{
  "horizontal_flip": true,
  "rotation_deg": 5,
  "stem": "single",
  "label_smoothing": 0.1,
  "residual_init": "scaled_by_depth",
  "lr": 0.0016,
  "precondition_frequency": 25
}
Rows from block 9 of a small image classifier, named by matrix and row number. Rows with one number belong to one channel. Each number is 128 + 32 x the weight over its row's rms, rounded and kept within 0 to 255. All counts start at 0. Numbers have three digits each.
After each channel's rows are labels from the 100 images, of 14848, where the channel reaches its highest value: "lies over" is the class under the peak. Only what is clearly more common there than usual is listed. The data: Sentinel-2 satellite tiles (TerraMesh).
# convs0: first 3x3 conv (model.blocks.9.convs.0.weight, 192x192x3x3, each kernel summed), inputs 0-95
# convs1: second 3x3 conv (model.blocks.9.convs.1.weight, 192x192x3x3, transposed, each kernel summed), outputs 0-95

convs0.141:116154124128128103201119114049120131161193182127131093075105149176119109135168192114165113131127072178133137131171103084056111145144077089115104171132136105092147094101123120148112128159075121106098155093087119142156083181190159104133052120151154111141153092135122117105134101162096078092
convs1.141:083163098104137116161117106109169121126099155171083158165103151117157091112127119098159157126119143146150141165171105134140083155155130142111152106078135145141093149128141169148072143101141153125121139175120127085093138155123145087081124138156104122102155150084105069104116116137087206176
lies over: built area

convs0.9:140090110149178065112160165109115193076093167106162127114101109033088176133148130124076122145165164161087088133094082112189175092094127089163146154161119092086121105076136160131076186101130130108159057166135107132120157127109094139065115161164115153148143078118147111182174122130136131164
convs1.9:131118097109090131111131136092153114164128156191152148110093076091107098165119113126135113161160086168147162136229081078088111082093131148115155144197063183164199051174149152107102156100169155128077159137058153117133167152147087168088159162118118147142160089108124124153187121120133060175
lies over: rangeland

convs0.25:124190187116155141109152151152107165153121065131083095123126147051098164075144158118138142072137114153142132147174163106132133101127171191110155144141181178152052121129187118110083109144128123122137181099050142116083128192095121089097111150090134137134170105170100104118098063158189121178
convs1.25:148078077123086177175080107125138143162117068106124101100123177123192120138180084084141123108184109085116153074079157143176053128146091110127134152018201142114156081088168111132152138154142101127104130068126183184099089125157108148112123174116136200120161125128159108131108174126169104139
lies over: crops

convs0.124:154113130147138106087097088140177165078159127129169134162135137177100159113097129129161132078139109145086079122169104073186134134121155133078134111158048095108156134107179114172099042130137159127096148099114132076141123130156130170131150135146138139172131132185158124092134101198076127113
convs1.124:124107126110153126100119200077137153060210099179147132129120096075092114093166153101145133143139137087138101151166086166170082120122132093136121128119133150100148109139180121150147167181183143106130176152100107093128094177140122117099107104162147168135154120136167135216097114145162177165
lies over: built area

convs0.27:193150118188151106134152129071105134197162158163143102097137173102135123105111120076101110140135151065139138150149130143087072132154093126100152190142148128149113115079111143172116123136157150182109080120104170166102149106090115156100101110142172147102160121161052102108088141133050131136
convs1.27:134106098067147149098056107089120186054125189111111140116111126104173153106097156163107091077107139114080145101073235136130109118128134092082092149128096101110166110123155138091073070111121026150142159169103151173103090164099140113176101133156136107139107137122129125111082114156109099181
lies over: built area

convs0.138:128119087132116139084120124148224185159102170138131079094165148187136138127177104132119160121104160219110100158073140110101125140135151149157150192127138176116117134064036128103097076148147094139175127145145106084059144183214109147138129119102117065124097110141102131115157168141085112126
convs1.138:088093124096149127137156163106125159176195095114126086084102084144130148124083155142092129110088118144104126105122182041102118124138106113171105158170122095096110105082085114144114086162110161185132075185090208131134131128128094115145120133090150148115106151123148151127139112091109172117
lies over: built area

convs0.182:136100070164109132175111132153096115127119135183139101167166126149132139174123079146132096159180111117113141143123125138088149107059133108111062134111082127096130118092068148128061201166125180096158113185117165110161129132116125122153062184146141125153128122097118187131143114163116172053
convs1.182:129127145056142138073078172151126126132118110112159166139122148102116156181132124119178139113144165159154128138120160141110077078121208120131083147129164146145117114147106119180082150131125122108134125112137106161144153122058087152089079148138180120077127113135114103114177152132093104135
lies over: water

convs0.81:096136155081137175107117123110092105088114100079102088136131136161118170147094169085086124136079138115122100060080117138120086119097174156129109126097132160120111097161100162109229112182107164174094117152119125124118135156092135137145111175121106123139115113118177152107128116125141185055
convs1.81:188166130104093173139134146188147080148104170153111174147173158122197062168138139122164125089060122096121081153083104141146116153096074181147134100147129138100089155116180065181148164114118168145157100128158102172139112130133162122200140123165183096172098191151193145116116068146145184114
lies over: snow or ice

convs0.160:108085126227118088100131151113139168121146139181083168147152139133133092152140077121078103166063092124096105123151083116157115163104196081184101164090093172134150211117178103105097141133149139124143137198110111188128188118145147130185119120101133140159135122177138177085117163129148120151
convs1.160:134114166174141149135104078113161114082110148159128135091127143132118151080074092154121120136094133110161144120133119135193086147130101104144190110144135056108084173178080117124153110075087098140097127058146161137086201115084067166100116056123077133141118115091128088146167157151117132151
lies over: water

convs0.66:132144166126120156131105145136175068076102170072120132142185120133084126116116122091175173122143169115133139135158130134141146120132115108184114157128112142143107102139167100131114120112131106148088069087207155165147105094081147125116141110087149126164040177097129136113158131067201121115
convs1.66:099096143182123079182131091141077124046161083137087142134129140130103132136151083139107108122128051151107159145155083162123101152093146124137139118118111065104121127094182112142114174104093143125142152113126158131154104156132182166098147166086163124101072087125141067119150077139121126145
lies over: water

convs0.126:146086142132142137106113098125109181126163159152144032181096070160119126157151098165082177072122114126102135093174121121086112150117127151139156185061111069220123063111121140110099134067128162111087116114100164147111111151140161153184123120121119161130105086136199103081081152198114201146
convs1.126:142165140140143134128151136205132160191180102088106123170127145115113167180095116140134142108167139102097161147191114117131084112072174145175175069119084199178160147140068162084175179151090091145090122189142086090151128112159144143167114155074167087151093121150153114107089135091112110179
lies over: built area

convs0.47:099096135111167090179129133119132082107121109141132122105153140162100090182143168093081113158159149114116126185149123088125154138142132157163100116171174112092134100119119108147068095107117058142078089136120123098209105119116148142092084176106148130127128193100105123107099156111185119139
convs1.47:106114148148164134101098111161157109151147139094159146156074126075135165129132131184112125160105128129108070137110192070133063098091141110117086163077137056119164205076191113114210108135111130078102141173121177132106114125148160075113148078124104123129084174122095147127063066171160156095
lies over: clouds

convs0.10:136201083147097167127149115135109149154132056150052133161152050153104135077213094145129114099070106124122084102170109125141132126112148170179187119143091117110126189143108131157143184093083099131109165108103043116125091123134087106185177123131164156132121140147134111112107138124160137156
convs1.10:079141112122138080118167130164156134162050119073126132123162160189166186180201108102083156172096163153120053072132108105159176118145105142074073088077127122123131146168133120131082130082157089186163129066147160140141188135110115181110117103177122091134118107120117134121129177115129112092
lies over: rangeland

convs0.167:133172130149104132152163147136083090101156144125137143107115127146123102127080132142054126176137122125071135142104048126092100134095138156161127142117136042084088153139135157108212131115117164161096126110198112135127148113139130141145161098110154135118115041136144123172123132134146105117
convs1.167:179122133098145154098147126145147141113152137117128113132165176122188123149123085171166132085171192136125116192113105179138121120179122157143180210105099128110121074100143120159174120156149179146168113166057131079158126124126183094123182108060111151124173114119141132125087119087152170144
lies over: snow or ice

convs0.117:162114105074133164174091106183123080102082139139071117142079085082131120167151081108134111131122107166084095168178119112104192115195135116061085145110114160102096113100108072146112145132083199140122105203119106119157144098071164073157229118073096135118124147108088143143188164109116126131
convs1.117:109114137213153153157078139121053151100130100181152155085113141143139128146155112125122161113118105101144157134110101163182079109095088104168171115128143146136082107090182169153076124154127039113177106066125146087116129127108153116106159145157067149099208098124094079134121102100165107123
lies over: snow or ice

convs0.120:096120122150120118119194144113104107164162154118133096078144189145123096122179097125149136211134162180135142073199116145129092146120116166144157088122160101138113127130158074139142103123105143087128129097125039081116174124156148102152109092170121107116150071140099109091124200125139143109
convs1.120:113124121144152086203103205105126192162074133093125124154138170180078171066114156113142106129145116145109141089101175103144201137104158168086145154163181135132189096146089196101081119119114109121081160165129090099111175120126114122069103077120135120184183125131126137100156215157126113123
lies over: rangeland

convs0.34:102137130102156085063133060110154084155116095125080138131133091194126183156092150143088133072121126138112117131101134106155136102082171179084131102064177131115131167219130149144216145172125117154118073080112126108092133128053114113138180096133087113133131110201131137148131129122111096144
convs1.34:111210082111154119102132123142171155162112149143137105141092124098139153135111093126099158093078147108055166122110058133047155100109173138109115132126074133166134191141083129083154169160145122188127062136202083128132109123119086091111106064125113160097114142146166142115186175198089168106
lies over: snow or ice

convs0.89:173177146114107097124083174191121106151111074090166115093099096120137119148170150195199140128153082170144178099114159115161140168116097180147157121157171135161154116193113137155133090095088173090074093116173127129133078138153142108108104135107100152117115142155124146139140160133094071084
convs1.89:129122115140171127104122089098155146145081079103143122153124107110125160136087082097136140108116087156134157087179119144084156129078137119118196111106146106212096133130058139128119165139093194144123134174141048102086097093090089169161112097096109160135132069117158166129149149155069189052
lies over: rangeland

convs0.44:110100050123182135185223137152157122193139132166155109131145137132123123169103138131080132156105110136128149133162095198109122112115138043112144127071102170051148097148082166123172113119167132108185174146220161127135143158121129137094117155141122177113150084136137141176118090157120161083
convs1.44:152095105160122122106048168142136140113128087142104089097141087115114190053161134147080122137126113117123122116086104082166126102125113102113099075129135121112219074168114109082108137132093172159038116087170212110100094083154096107126154140085108211157186137121118155169145104078121150089
lies over: snow or ice

convs0.59:107105190152108089104095123071134199110133093138100159121151136146129115141175151079133122092146154116147156141164131141075178179112157144110093132133111105126092100127087167109127130124077114171151222135124151113170129144122137174121090141119107141175117176120128139107072088097180114065
convs1.59:142121126130122142125086109158119089149187159150150117156122115194086092121105133106112112114099126082119114125129116112207057102081076106143105156115150135169119105134160072129131084139119056196111100073179094120136138121102189133145143183128168129111130148130140140148103025185142120104
lies over: rangeland

convs0.16:179133109153109136171095101091146110122152068127147140132136143135176110164096140087137081122128063134119159167110080137092186141116110171199150148136103084110145135123151114132123144108104108121114143135194163156106133098155073131110172118084109140086109131051182121130125156134118080121
convs1.16:110096127200175116138136171105123161124164115105157140112165148172128115158103100094123145135080137087100174121162126178143063177079188114135064106133180113148090198099153130120062131129157173140137127165128079124108116118125097146158117176109134143137162115109159090086070138119125175074
lies over: snow or ice

convs0.0:187151113134169090125149132081086209108156166099119107144077179095107141144166139092160201118141135099139062144134069130148157177161112146162086155181085062120133068200095224153191128191107120129123108184181046150124104139144116133119104140119068143142138167161137130112130105146096174120
convs1.0:130144119075146107125136057148120174088146135140144139143091171156103075155099106131138173187171151096141117166089089122150178169097128177108170079103133143125090109127171146123187158155097109059100165153133135189148086139078150128122092068185181120105083103138127135107038058135166119126
lies over: built area

convs0.48:146115102067121090129101096097123140135137078041102216135103162069129113154097102117166169101168106144147162120164130103195105147108134145119171113156128118108142118113197131160161125111104190145065173124115139138105128112107109112079135084151193110090162138113155141055134101126096150137
convs1.48:140139152170097170143176108100081109118104148146174138092108153132070106079053114113164126139108123149166140133162200083160137084117128072079130128147143097100095131110160151087135101074162141137089132159145158131108125166134116174080128131172109148129158094131158164135128135081183139156
lies over: crops

convs0.121:133140084130111163110161086109167081089166116175112145154132164075113098130162147083128175141157074137174118122095084122141156163091117100156081175150176134081138133056113076071149128137112084121106125124170121125093183151145133170133125129109153158129111120161071030107129095147065162185
convs1.121:071154088109136117109105086096126111130064104167105127106159134135173057147097097152130113104138117110142113100076165170147134111142154132118163153128119204142120172148155189071137180140123096151115086145182106097135152117094087088132134138157096136059108075134081040127156110099102148157
lies over: trees

convs0.92:183152094210120169121088124121149183118081083160105097110181141172124108104106067151088080097101093129121128159149073103075196129128094139160155179182131133134147047108129127101111132130118071119107163109086150122100082092134109182114083119181144155079109137130141106104070159110110162146
convs1.92:104150124103131154118103128109091222138201141157132193073127180127159134176131086101153139110147122107100185129110084157111135156124101123110103104168114176150152093118076188096105156164165191116132133167119087138150127082131197155106067136147086158186144133113098164129183191081104073198
lies over: built area

convs0.7:089136179156157116099169021104094120124120143076165115165076114192154061084149185132123142111115163147140165112118073152133113113139132147100128179144131116114172118101098111154124128028132163157144152163131170171107087128120149131139131120083095144133147181144125058096079115144142131104
convs1.7:057064044125071137115142174105153175096122179125063152117134104177100100194114139128137125101148144165131099142108063142100125099074152183138067135107139089068148100133116102151103108077129132092077151122190148167125167133098123141126102136144175128135074117059060081095145094161092118136
lies over: water

convs0.14:135142159093107171142115065150091114141137148127117105079110087143107162117143136110093155094120112068112181129174143098138115159104160167117114154121150123123103184089173161153180138170150078088219135087095150093132185126063180140136046130177140157109149112120130115095149136092093140084
convs1.14:112172120107088117039143157114095090149117075092161147152048121170173090147180125093132156145169147117130136183148098076136130125141175123125123120130100116183097132209165103154108096186115150086128099085097181157137085080102134153137146094159097106141059171127132152134121169049168172099
lies over: water

convs0.64:101120123162081085115155140161079155167105116141145126163104122174090091143098106104082149187112117105147131131141107193121114043045136129120124098110172142176081156143098096133193132151086109162078096125129152120206139184107163133203133116128137091139090070138144075082149149164107185098
convs1.64:153103107138104147100157127174096108192164130142218101119058191118132085197181101110164183126181110125091152117116107119114104121103172098137130121101157114092170151090167103106134135144120160137182132147118135104118058103166183144117133130134120106078121095156119170128094104127121119051
lies over: snow or ice

convs0.90:147112149163115148081117157167131108194087144116199090111202091091143164124135100159118116088128105130116172111082137154150109152168125048070149100141136114130159124141122126114117159179121109093165157150065177121137128170089099125150152141092064147122110136093152118141163161139156124100
convs1.90:126137180096182156133143191176140173099100084218165138129125076083063115124091051123120187109132160148124133071162093113144111059139092131150088086136147050119163132150177059147108181166113086117141152065126100113147158129118110129095129118154111120117142136124158146123168101108107117163
lies over: snow or ice

convs0.185:143218127113142138139160102109093139161132189174118133143089108081134129163080172145111112089177117151091141186110114141086164100117121103096118143121144068081096106175132073136087120106116134117124099159102108103093148123160164218110120113136161105104102112157166128144103178132077180151
convs1.185:090117168112121066137095109127124134093135103164075103169121115128081120151164190093127088103169131169140162140181152105074144142085148156147074089163213150119141125153081130137130102119120184146176108226044060155164106140116134137135144164135160138124139117140121094146136159137110122104
lies over: built area

convs0.180:074109143196146176172109118138174133109124066115100191129144128080125149140115055203129146112144127203144140100095087171131137073102143118145155132129153131110074129109108144174178151150100160184100100116112176162181139092130130119160086103164110163096117143097119154079103111093209105126
convs1.180:166073145153122117126077184119157090132094148126112167099083119083157094114109096106124158097148076099161132106169119132185097104183040125093089106148154127136148198071121088082117122161112100113110092171144149094078174134127056088163099126120086115132060183122107136148091130165096146168
lies over: built area

convs0.56:154167124176103105154169196134153087092141136124119192168128128168152099132115109139176123147136143146109131171104115136072055084134123143089146115182136167112105104147157116122181122161157122154132108128120114147104139153114124147120116145139061149095146187149117168167062135138151169082
convs1.56:103165108041120139143164148177137082121158123108131109109170098149175117147125114128124097121115083119124151188120086159143136077130139135121126110105127079177095085105165147099133148111141123083169128142030123114193124129180173113126110151126133089118110152135176129096124029077217141157
lies over: snow or ice

convs0.191:182096096057121128098145110154186066164082186098142111101161106145106130122068108154135106123186130131118104154161088130070131110087117083099089139175115108117141114154111119183060109162111163148130110184174152090113106136117146099145108115182139153152064122100102181116093098145117135186
convs1.191:097163101111096119115126097189084107107145121118126111086133121112125097107115155195164181172145110162167100159144184125126152170089069143091126136090197136136129142128153105098122151087104182181123159061168128141115095113159106124156108061091132212126127148126115159122132127109155200139
lies over: rangeland

convs0.72:089136152047141124057096145105088101166172145132104073144151156142145124080157137102173168115107199085127117108122097139122142164119088178089121127116133087147180153147113119151096160166184174104141119066085118164141122108138097173145125104105111170118154148129159155175148191094117073083
convs1.72:152115063069178132140185162148128151129104089119081125096109103155082146130060172122136109105136087115173173132163083128111117119179110105131144117108162148138110048156137120149118096168115098151136126118150155090145133107134106174109120133116118135222148166108147110133147211093134051129
lies over: water

convs0.145:087096074153088086097085148147109114149095190169106127139122140125064119135113065135142088109150102112144087066164115089073132150184102040118129051085117126144145135161141138159196163108169067122121133178206148112177154153119152194153113110158144141162106129153142145126095150161166089128
convs1.145:146153172138116123107105151138127159169136124139127106110146125109140112161076075112111033124100118121131179126124182123157107100158135125086130122152123165103155040174101144146110066123124112108148165227122119193149171169052156112136143133137187133120107116185110136108164159168123077130
lies over: snow or ice

convs0.122:115159125161118183107131156175148106099131175074153078153128118104192133134111170113142119132158107135134188100148180131142115121161183154076113117126123155123147163163174125095136128091128061180131121109097159150091122102117154167057102149132132148130107088148112116103132175136156122114
convs1.122:121136086112113099048125087138170105128128122143166170085128143110154142095141178116101162117126118122188127108145173056076149137125071119089139091112089105146118118122165135126138074114130119069130151107203104097205067173094116133105113124155110082126115113193124154137101170103116145125
lies over: water

convs0.169:114096081128100134133127165111139122160119141157135107101109147123125085171154117143142105157110119185056089125061132075115083088093099115091131136124167176132119117091100189120207115131154255106124089126134088106197104124153171147086133132159109138119113107124140121145103167121091143176
convs1.169:155141124100124179164120064101119142093170150127142127102095188190125185141098148147114108129093128150174087159115090113113180152140065184146164152129157123181096091122150179098080107123123183137145137121205117102149072122141187168160129140099141143082129138127149137161092090148123122115
lies over: trees

convs0.116:106192154157081156109095133131184152133167129057091108125155142120137142212156144076121111090135096146176098126151136141135135152151106104102128123082146145142130134138125163138116138121092100118206135152080117169142168111118088142059150101111214145153121118137109111106160122105076154118
convs1.116:147139179084101110119177135122170130140127137130129160117113127154102079161129128141146094029111157158159171157144144112153121100163159107114102129126173111118120115124129110127084131205128062131165127126109069139163144107107155177170141096135121123065115171106079133228120095173140099149
lies over: rangeland

convs0.125:126097157152140171164103096119129143136119076130145141149142125163095055130184130063129164165139134125120155122103106172103131124125183122222057077146156176141087099151082156094140149083143116113076114114185125153106100167101140111090104162136116155133133115168100141116161110133118165078
convs1.125:110100215100118114110146174102086034116100163131184117120138133129142097139178126121150118136094185148117147162137134203102101140099126079148084110115136179119255128162086085087113108130134114116102165096122086138134132138193151095124147112112142098144151089142093142117100142066124107142
lies over: crops

convs0.55:124152054086123091132128164128129159133123149164162146092104059108190140145152077171193146082199106127138175121149157104092162181080135122215139136140132161142120099139099121122128083085115149140135153185136145148085059145140148099081105179134137160091077135103119196132132137112123157089
convs1.55:094156083157074131109114077066182133114172098085097165104090129130090144076168052111087177146143129121161159123129115137122135185118109149098088114084171128138134116112141097121166164136089083151102133167137066110040171114141175152091138185101082189147166169085105135171113141118128119061
lies over: rangeland

convs0.172:120159164139085109105158091146101167105108106219112159126186106155159094113173145101136107179096102102173103156044201164106091106092138097148128150184212125147119187170158135092168142117087070089123103163107166162120165167133117104099115150120161126122136114142138152112113129075171202166
convs1.172:110133127138084128111120184115122112139183094107077197115099086173135176141144147125169115155104145143134126028115191141092122108089079145051045085165137166094091141136161095117121089089102115076074058135158203155118094155131140084106140173153067131210108141120102178159132135108103134130
lies over: clouds

convs0.88:139112038132073112094127169107122130158121143112151099140104129160140170186135130120073157126083095106138053153179145098160088089036162131189126143128124095143107141120127140168113094102102171096063120073130146142098147156127126177125133140119129197096090108143124108124150133124052152117
convs1.88:143085096176152135104129159109121115154210149076119032110150169151137110120118137138084130099092127142159159079079121146197139128162121125154147161138095179146080199115211106134100147123133129089147088205100111129109076130159149104176167118158107090094149189226098103108163130113166068121
lies over: snow or ice