config.toml
weight_standardization = false
depths = [4, 4, 4]
widths = [64, 112, 192]
init = "kaiming_normal"
eps = 1e-08
precondition_frequency = 25
merge_dims = false
batch_size = 256
Rows from block 5 of a small image classifier, named by matrix and row number. Rows with one number belong to one channel. Each number is 128 + 32 x the weight over its row's rms, rounded and kept within 0 to 255. All counts start at 0. Numbers have three digits each.
After each channel's rows are labels from the 100 images, of 14848, where the channel reaches its highest value: "strongest on" is what is common among them; "colour at peak" is the nearest of a few named colours to the mean colour under the peak. Only what is clearly more common there than usual is listed. The data: Sentinel-2 satellite tiles (TerraMesh).
# convs0: first 3x3 conv (model.blocks.5.convs.0.weight, 112x112x3x3, each kernel summed), inputs 0-111
# convs1: second 3x3 conv (model.blocks.5.convs.1.weight, 112x112x3x3, transposed, each kernel summed), outputs 0-111

convs0.17:139125080161048098198207146149127137144120125132076103160102109112127116137093107117130122163068147091132093150138095110129087132119167109155058143143141076106114159141120158166094121096143183116110202118139118135209173169135118135149150105067107080090136186160110120107060106133122121114104043166132147093131103125103140165146139149147
convs1.17:050111133140136111063131142136155123105118125114124133147144114099143152124158170153150155115156091152144125145110178161155111145084094126120172078134182113180149144107128140097094124134160175102096143197089097104225121089128144104127162200113091135119149111143100179186130122160072050155041149104129107108151139165114108086086087131134
strongest on: clouds; main land cover: trees; main land cover: water
colour at peak: grey

convs0.89:113115161107095144121083119235109157087112114149143139092129116151188156057195098066135139130102106135098125095136161131165075152123087105112137105080132111128132124122154073147112104153122109117097108112106084117113078149180100113155157183135059101073088115135155159111141112160110150061154139124186150117117153171116061186110146137162
convs1.89:138110161201108104123113151126148140138123076116119123129128112113113181107104105137047165141120185101176103079104174058101094135129089183139130148082079131130162129134031108050135141152097079104105153075143137132110124137207111197129129176119126116118135119173091196164133143126118129078089133134159098124110117097093117142152131103119
strongest on: snow or ice; main land cover: snow or ice
colour at peak: pink; white

convs0.7:147117116135110110126125072150114172195166100149121090140137155157160165075161128119120125099210187163174144140064073160172182076069153089142064181147131128115157148139126121167122130133133126097161148140110163080165125174087102100124096150114146114132142181157180105148119131147094081184123094092133143111110098072089170142142170139097
convs1.7:120128112173088155113166044196153150091133161151101104128124142107110038154150186089200166155181101180129095137098117107147105113150144128122134122121122151128127062111090098087078110151144198158115150134119092145100130111120149133171193125106064126095124107085087146120158132105122177116142137155178138182090109166115096178123146115097
strongest on: clouds; main land cover: water
colour at peak: black

convs0.61:105118120132086186129074218105131152169131097197137177139130160171074169170022142069128121125101148133174129139129147108079090119116097109108113120176077140107098143127100149164107173094149127106105146132098166127101121107115110106134117152195115085177077087135134094168120134080111140155129109131077140116106078183104109110150098098118
convs1.61:168099162136131149084067121096122135130133193131116108136167156135161077229134082084146137179092089089104110183115097090072164120135176104153104126128174101116140154163096118153103134082121122171110144131128086092107106177095120051091184102147121123151180141148154108085124132114100106088142157134130144161091103139114135162045162157115
strongest on: snow or ice; main land cover: snow or ice
colour at peak: grey

convs0.66:150182160125163139096155130147124110119155084109136165109167122050138097071123175170094155141117112114180075089057096167200144135147201183138153114113116147112151141175084140140138098159171156152132102097158166125143162135095125196138098090167164116147082141099055130110156119117162079114177137095125085134133100125159117112156091166117
convs1.66:172112142128083197118125162165090158110094117166122152108153108108158094085139110113090151092134148129177108186110095100176117090081178227088124122127129122135177103146156138091099122084129117135204097132120104132138102108153091173159164166133182167129172105157169067146095136154155133177125093137193120153085145070127119113088131103154
strongest on: clouds; main land cover: trees
colour at peak: pink

convs0.8:118163085113137080104112098127154107144101128142119088072151152114099153100133088172123143185120142142132154096151108149098027112081135137176122134096128123089140116152118115177131168108140128096082169124147148086136057114071173102088123093177166141109105142142113092138149163163100046172099164123130096141090053184112180140103164128172
convs1.8:157137196138058136136120121131113135167149156141164094144069088100137159152118112132121116148168063140149111104129185128105127156147141153105141151160141152153065098099100104087149200097147166086114140080091081198093124103164144158140193121140085087109134187056093101130138131084113191165137164093209140124101126133102152125136148138119
strongest on: snow or ice; main land cover: snow or ice
colour at peak: pink; white

convs0.78:140134085129130161177128088143073129123126124112150135179143151155095158152099162106136114162142115117059174158161152103081100137165180107205131178133157130208115114109111075148113153118128132066107124124155133128118101127145211126111076199112110092126112189081149102180074111110142139153215128127155112130187140150105175160124132124136
convs1.78:160119089133125147123103134091142070142133097140129120178133136118073066127114146085143126167126121145080114168093154171030141068162144086169144110105089121107109127125119089131157163107102062125062130154115104087119132211167147145099115078148175156140160155073126107178145152132105131122141099131078120151186099078153116090161073132171
strongest on: snow or ice; main land cover: snow or ice
colour at peak: pink

convs0.55:141173132141144159172161094136185109135105074121138076111102157082215172070146114144145130079133103125113119116105159132168116134105105114127079102108132156150155193140160101129157112131126118084205143133125120113143108117128089074068138084120094105135094129112082118199159168108178077121159165085173164200179108092137120159147118085130
convs1.55:134103118098147094136135233102115150107123104129119199139081137104110144056137130089166090129177151112107101100178165083165083186139113147155131131157133153080167168127095172125167172117105103114135099114176127203118079134129135169159131120124083127078117117128150135086116062172126138150171133158184168113141162097098125091158107116074
strongest on: snow or ice; main land cover: snow or ice
colour at peak: pink; white

convs0.4:129111145100106114108170095152150178142154112132067099118118147098125183115162114114166148134121178191173103164063101145105153086146117114130096100147137162109072159156157132074158102153191132111148111187120146162108130091155116112129094150140140072117152139072135113187162121114148132056185147156157165135078160125081144045086079097099
convs1.4:150168082167162139118096094118085152117106085052156105157154148158085094137183057162093165195176148136129119101140137136070136105175137157143101129113099077122109095089125169099122113079118094141165151110123109148142168127124212177092086115116149104087113119153086095144148110141139088157183132155113058158150086177085124094119113108123
strongest on: water; main land cover: water; main land cover: trees
colour at peak: black

convs0.56:117165155136160127112177129118106093175101105116186194161090089139145106097128144071141138076133111160174152147128161108166106033122114128130068111136172122149185106166133131150125149110196140106167130093148117143139083156134132130064067126089094065085087144113142139119089143109155131113089174140096157140096132135086094088207134141088
convs1.56:120203096148183086164196075141136168133112094097174132135124167094152116082154105120170127120109045075094091134098136126142114148153161171116092101137135138086150140084090159143143066149113143142127152100048146148099169065094126115159118113125041142138122131151120165169131087121131172147121092126098095117116129203133125141140175168114
strongest on: clouds; main land cover: trees
colour at peak: black

convs0.6:134140087128139112120140147162150099135111078155148089116077112075090113168112143136184101180154149150101132101125106048074114203162124140199105123131136077148115178092111092118167140131149118104105073127132166183145149197122082107108121146143142135160114146065173070104140089122169129130162194109070151135118115162075155102083125099138
convs1.6:147087073137103071143129143127133177157122141128090052111130100069064100140085117119131155088086136094139155046064122086104102137135175091126101158166082130132148124062148084096109125162150123110084124141086108069127117125112176127140076109130154137076113112100101134161114138096111116090114025140119146152101120063129139110112085111112
strongest on: snow or ice; main land cover: snow or ice
colour at peak: white

convs0.69:102105140152097105136176113144156095126131148115167152124131150159121156160105170128176154138141135055190067138113150086137193189149131134137117073170109101122162072151081125067140071172158154104153109158142128113120178155112162148103138066134134130109125196167149124139097104214159125096120154152168163151119104203094138135114131072160
convs1.69:095140105124133131076126107103098153079079179087152124107131151075154137111132089138112141106085118131143139151104151094152127155116056092177113210131054122154065150088135099125128152101149132150125140118078147117122111158121151139060048091092107105147158182112077084105143122082118139067151077159090199099126156108130145076107123160131
strongest on: clouds; main land cover: trees
colour at peak: pink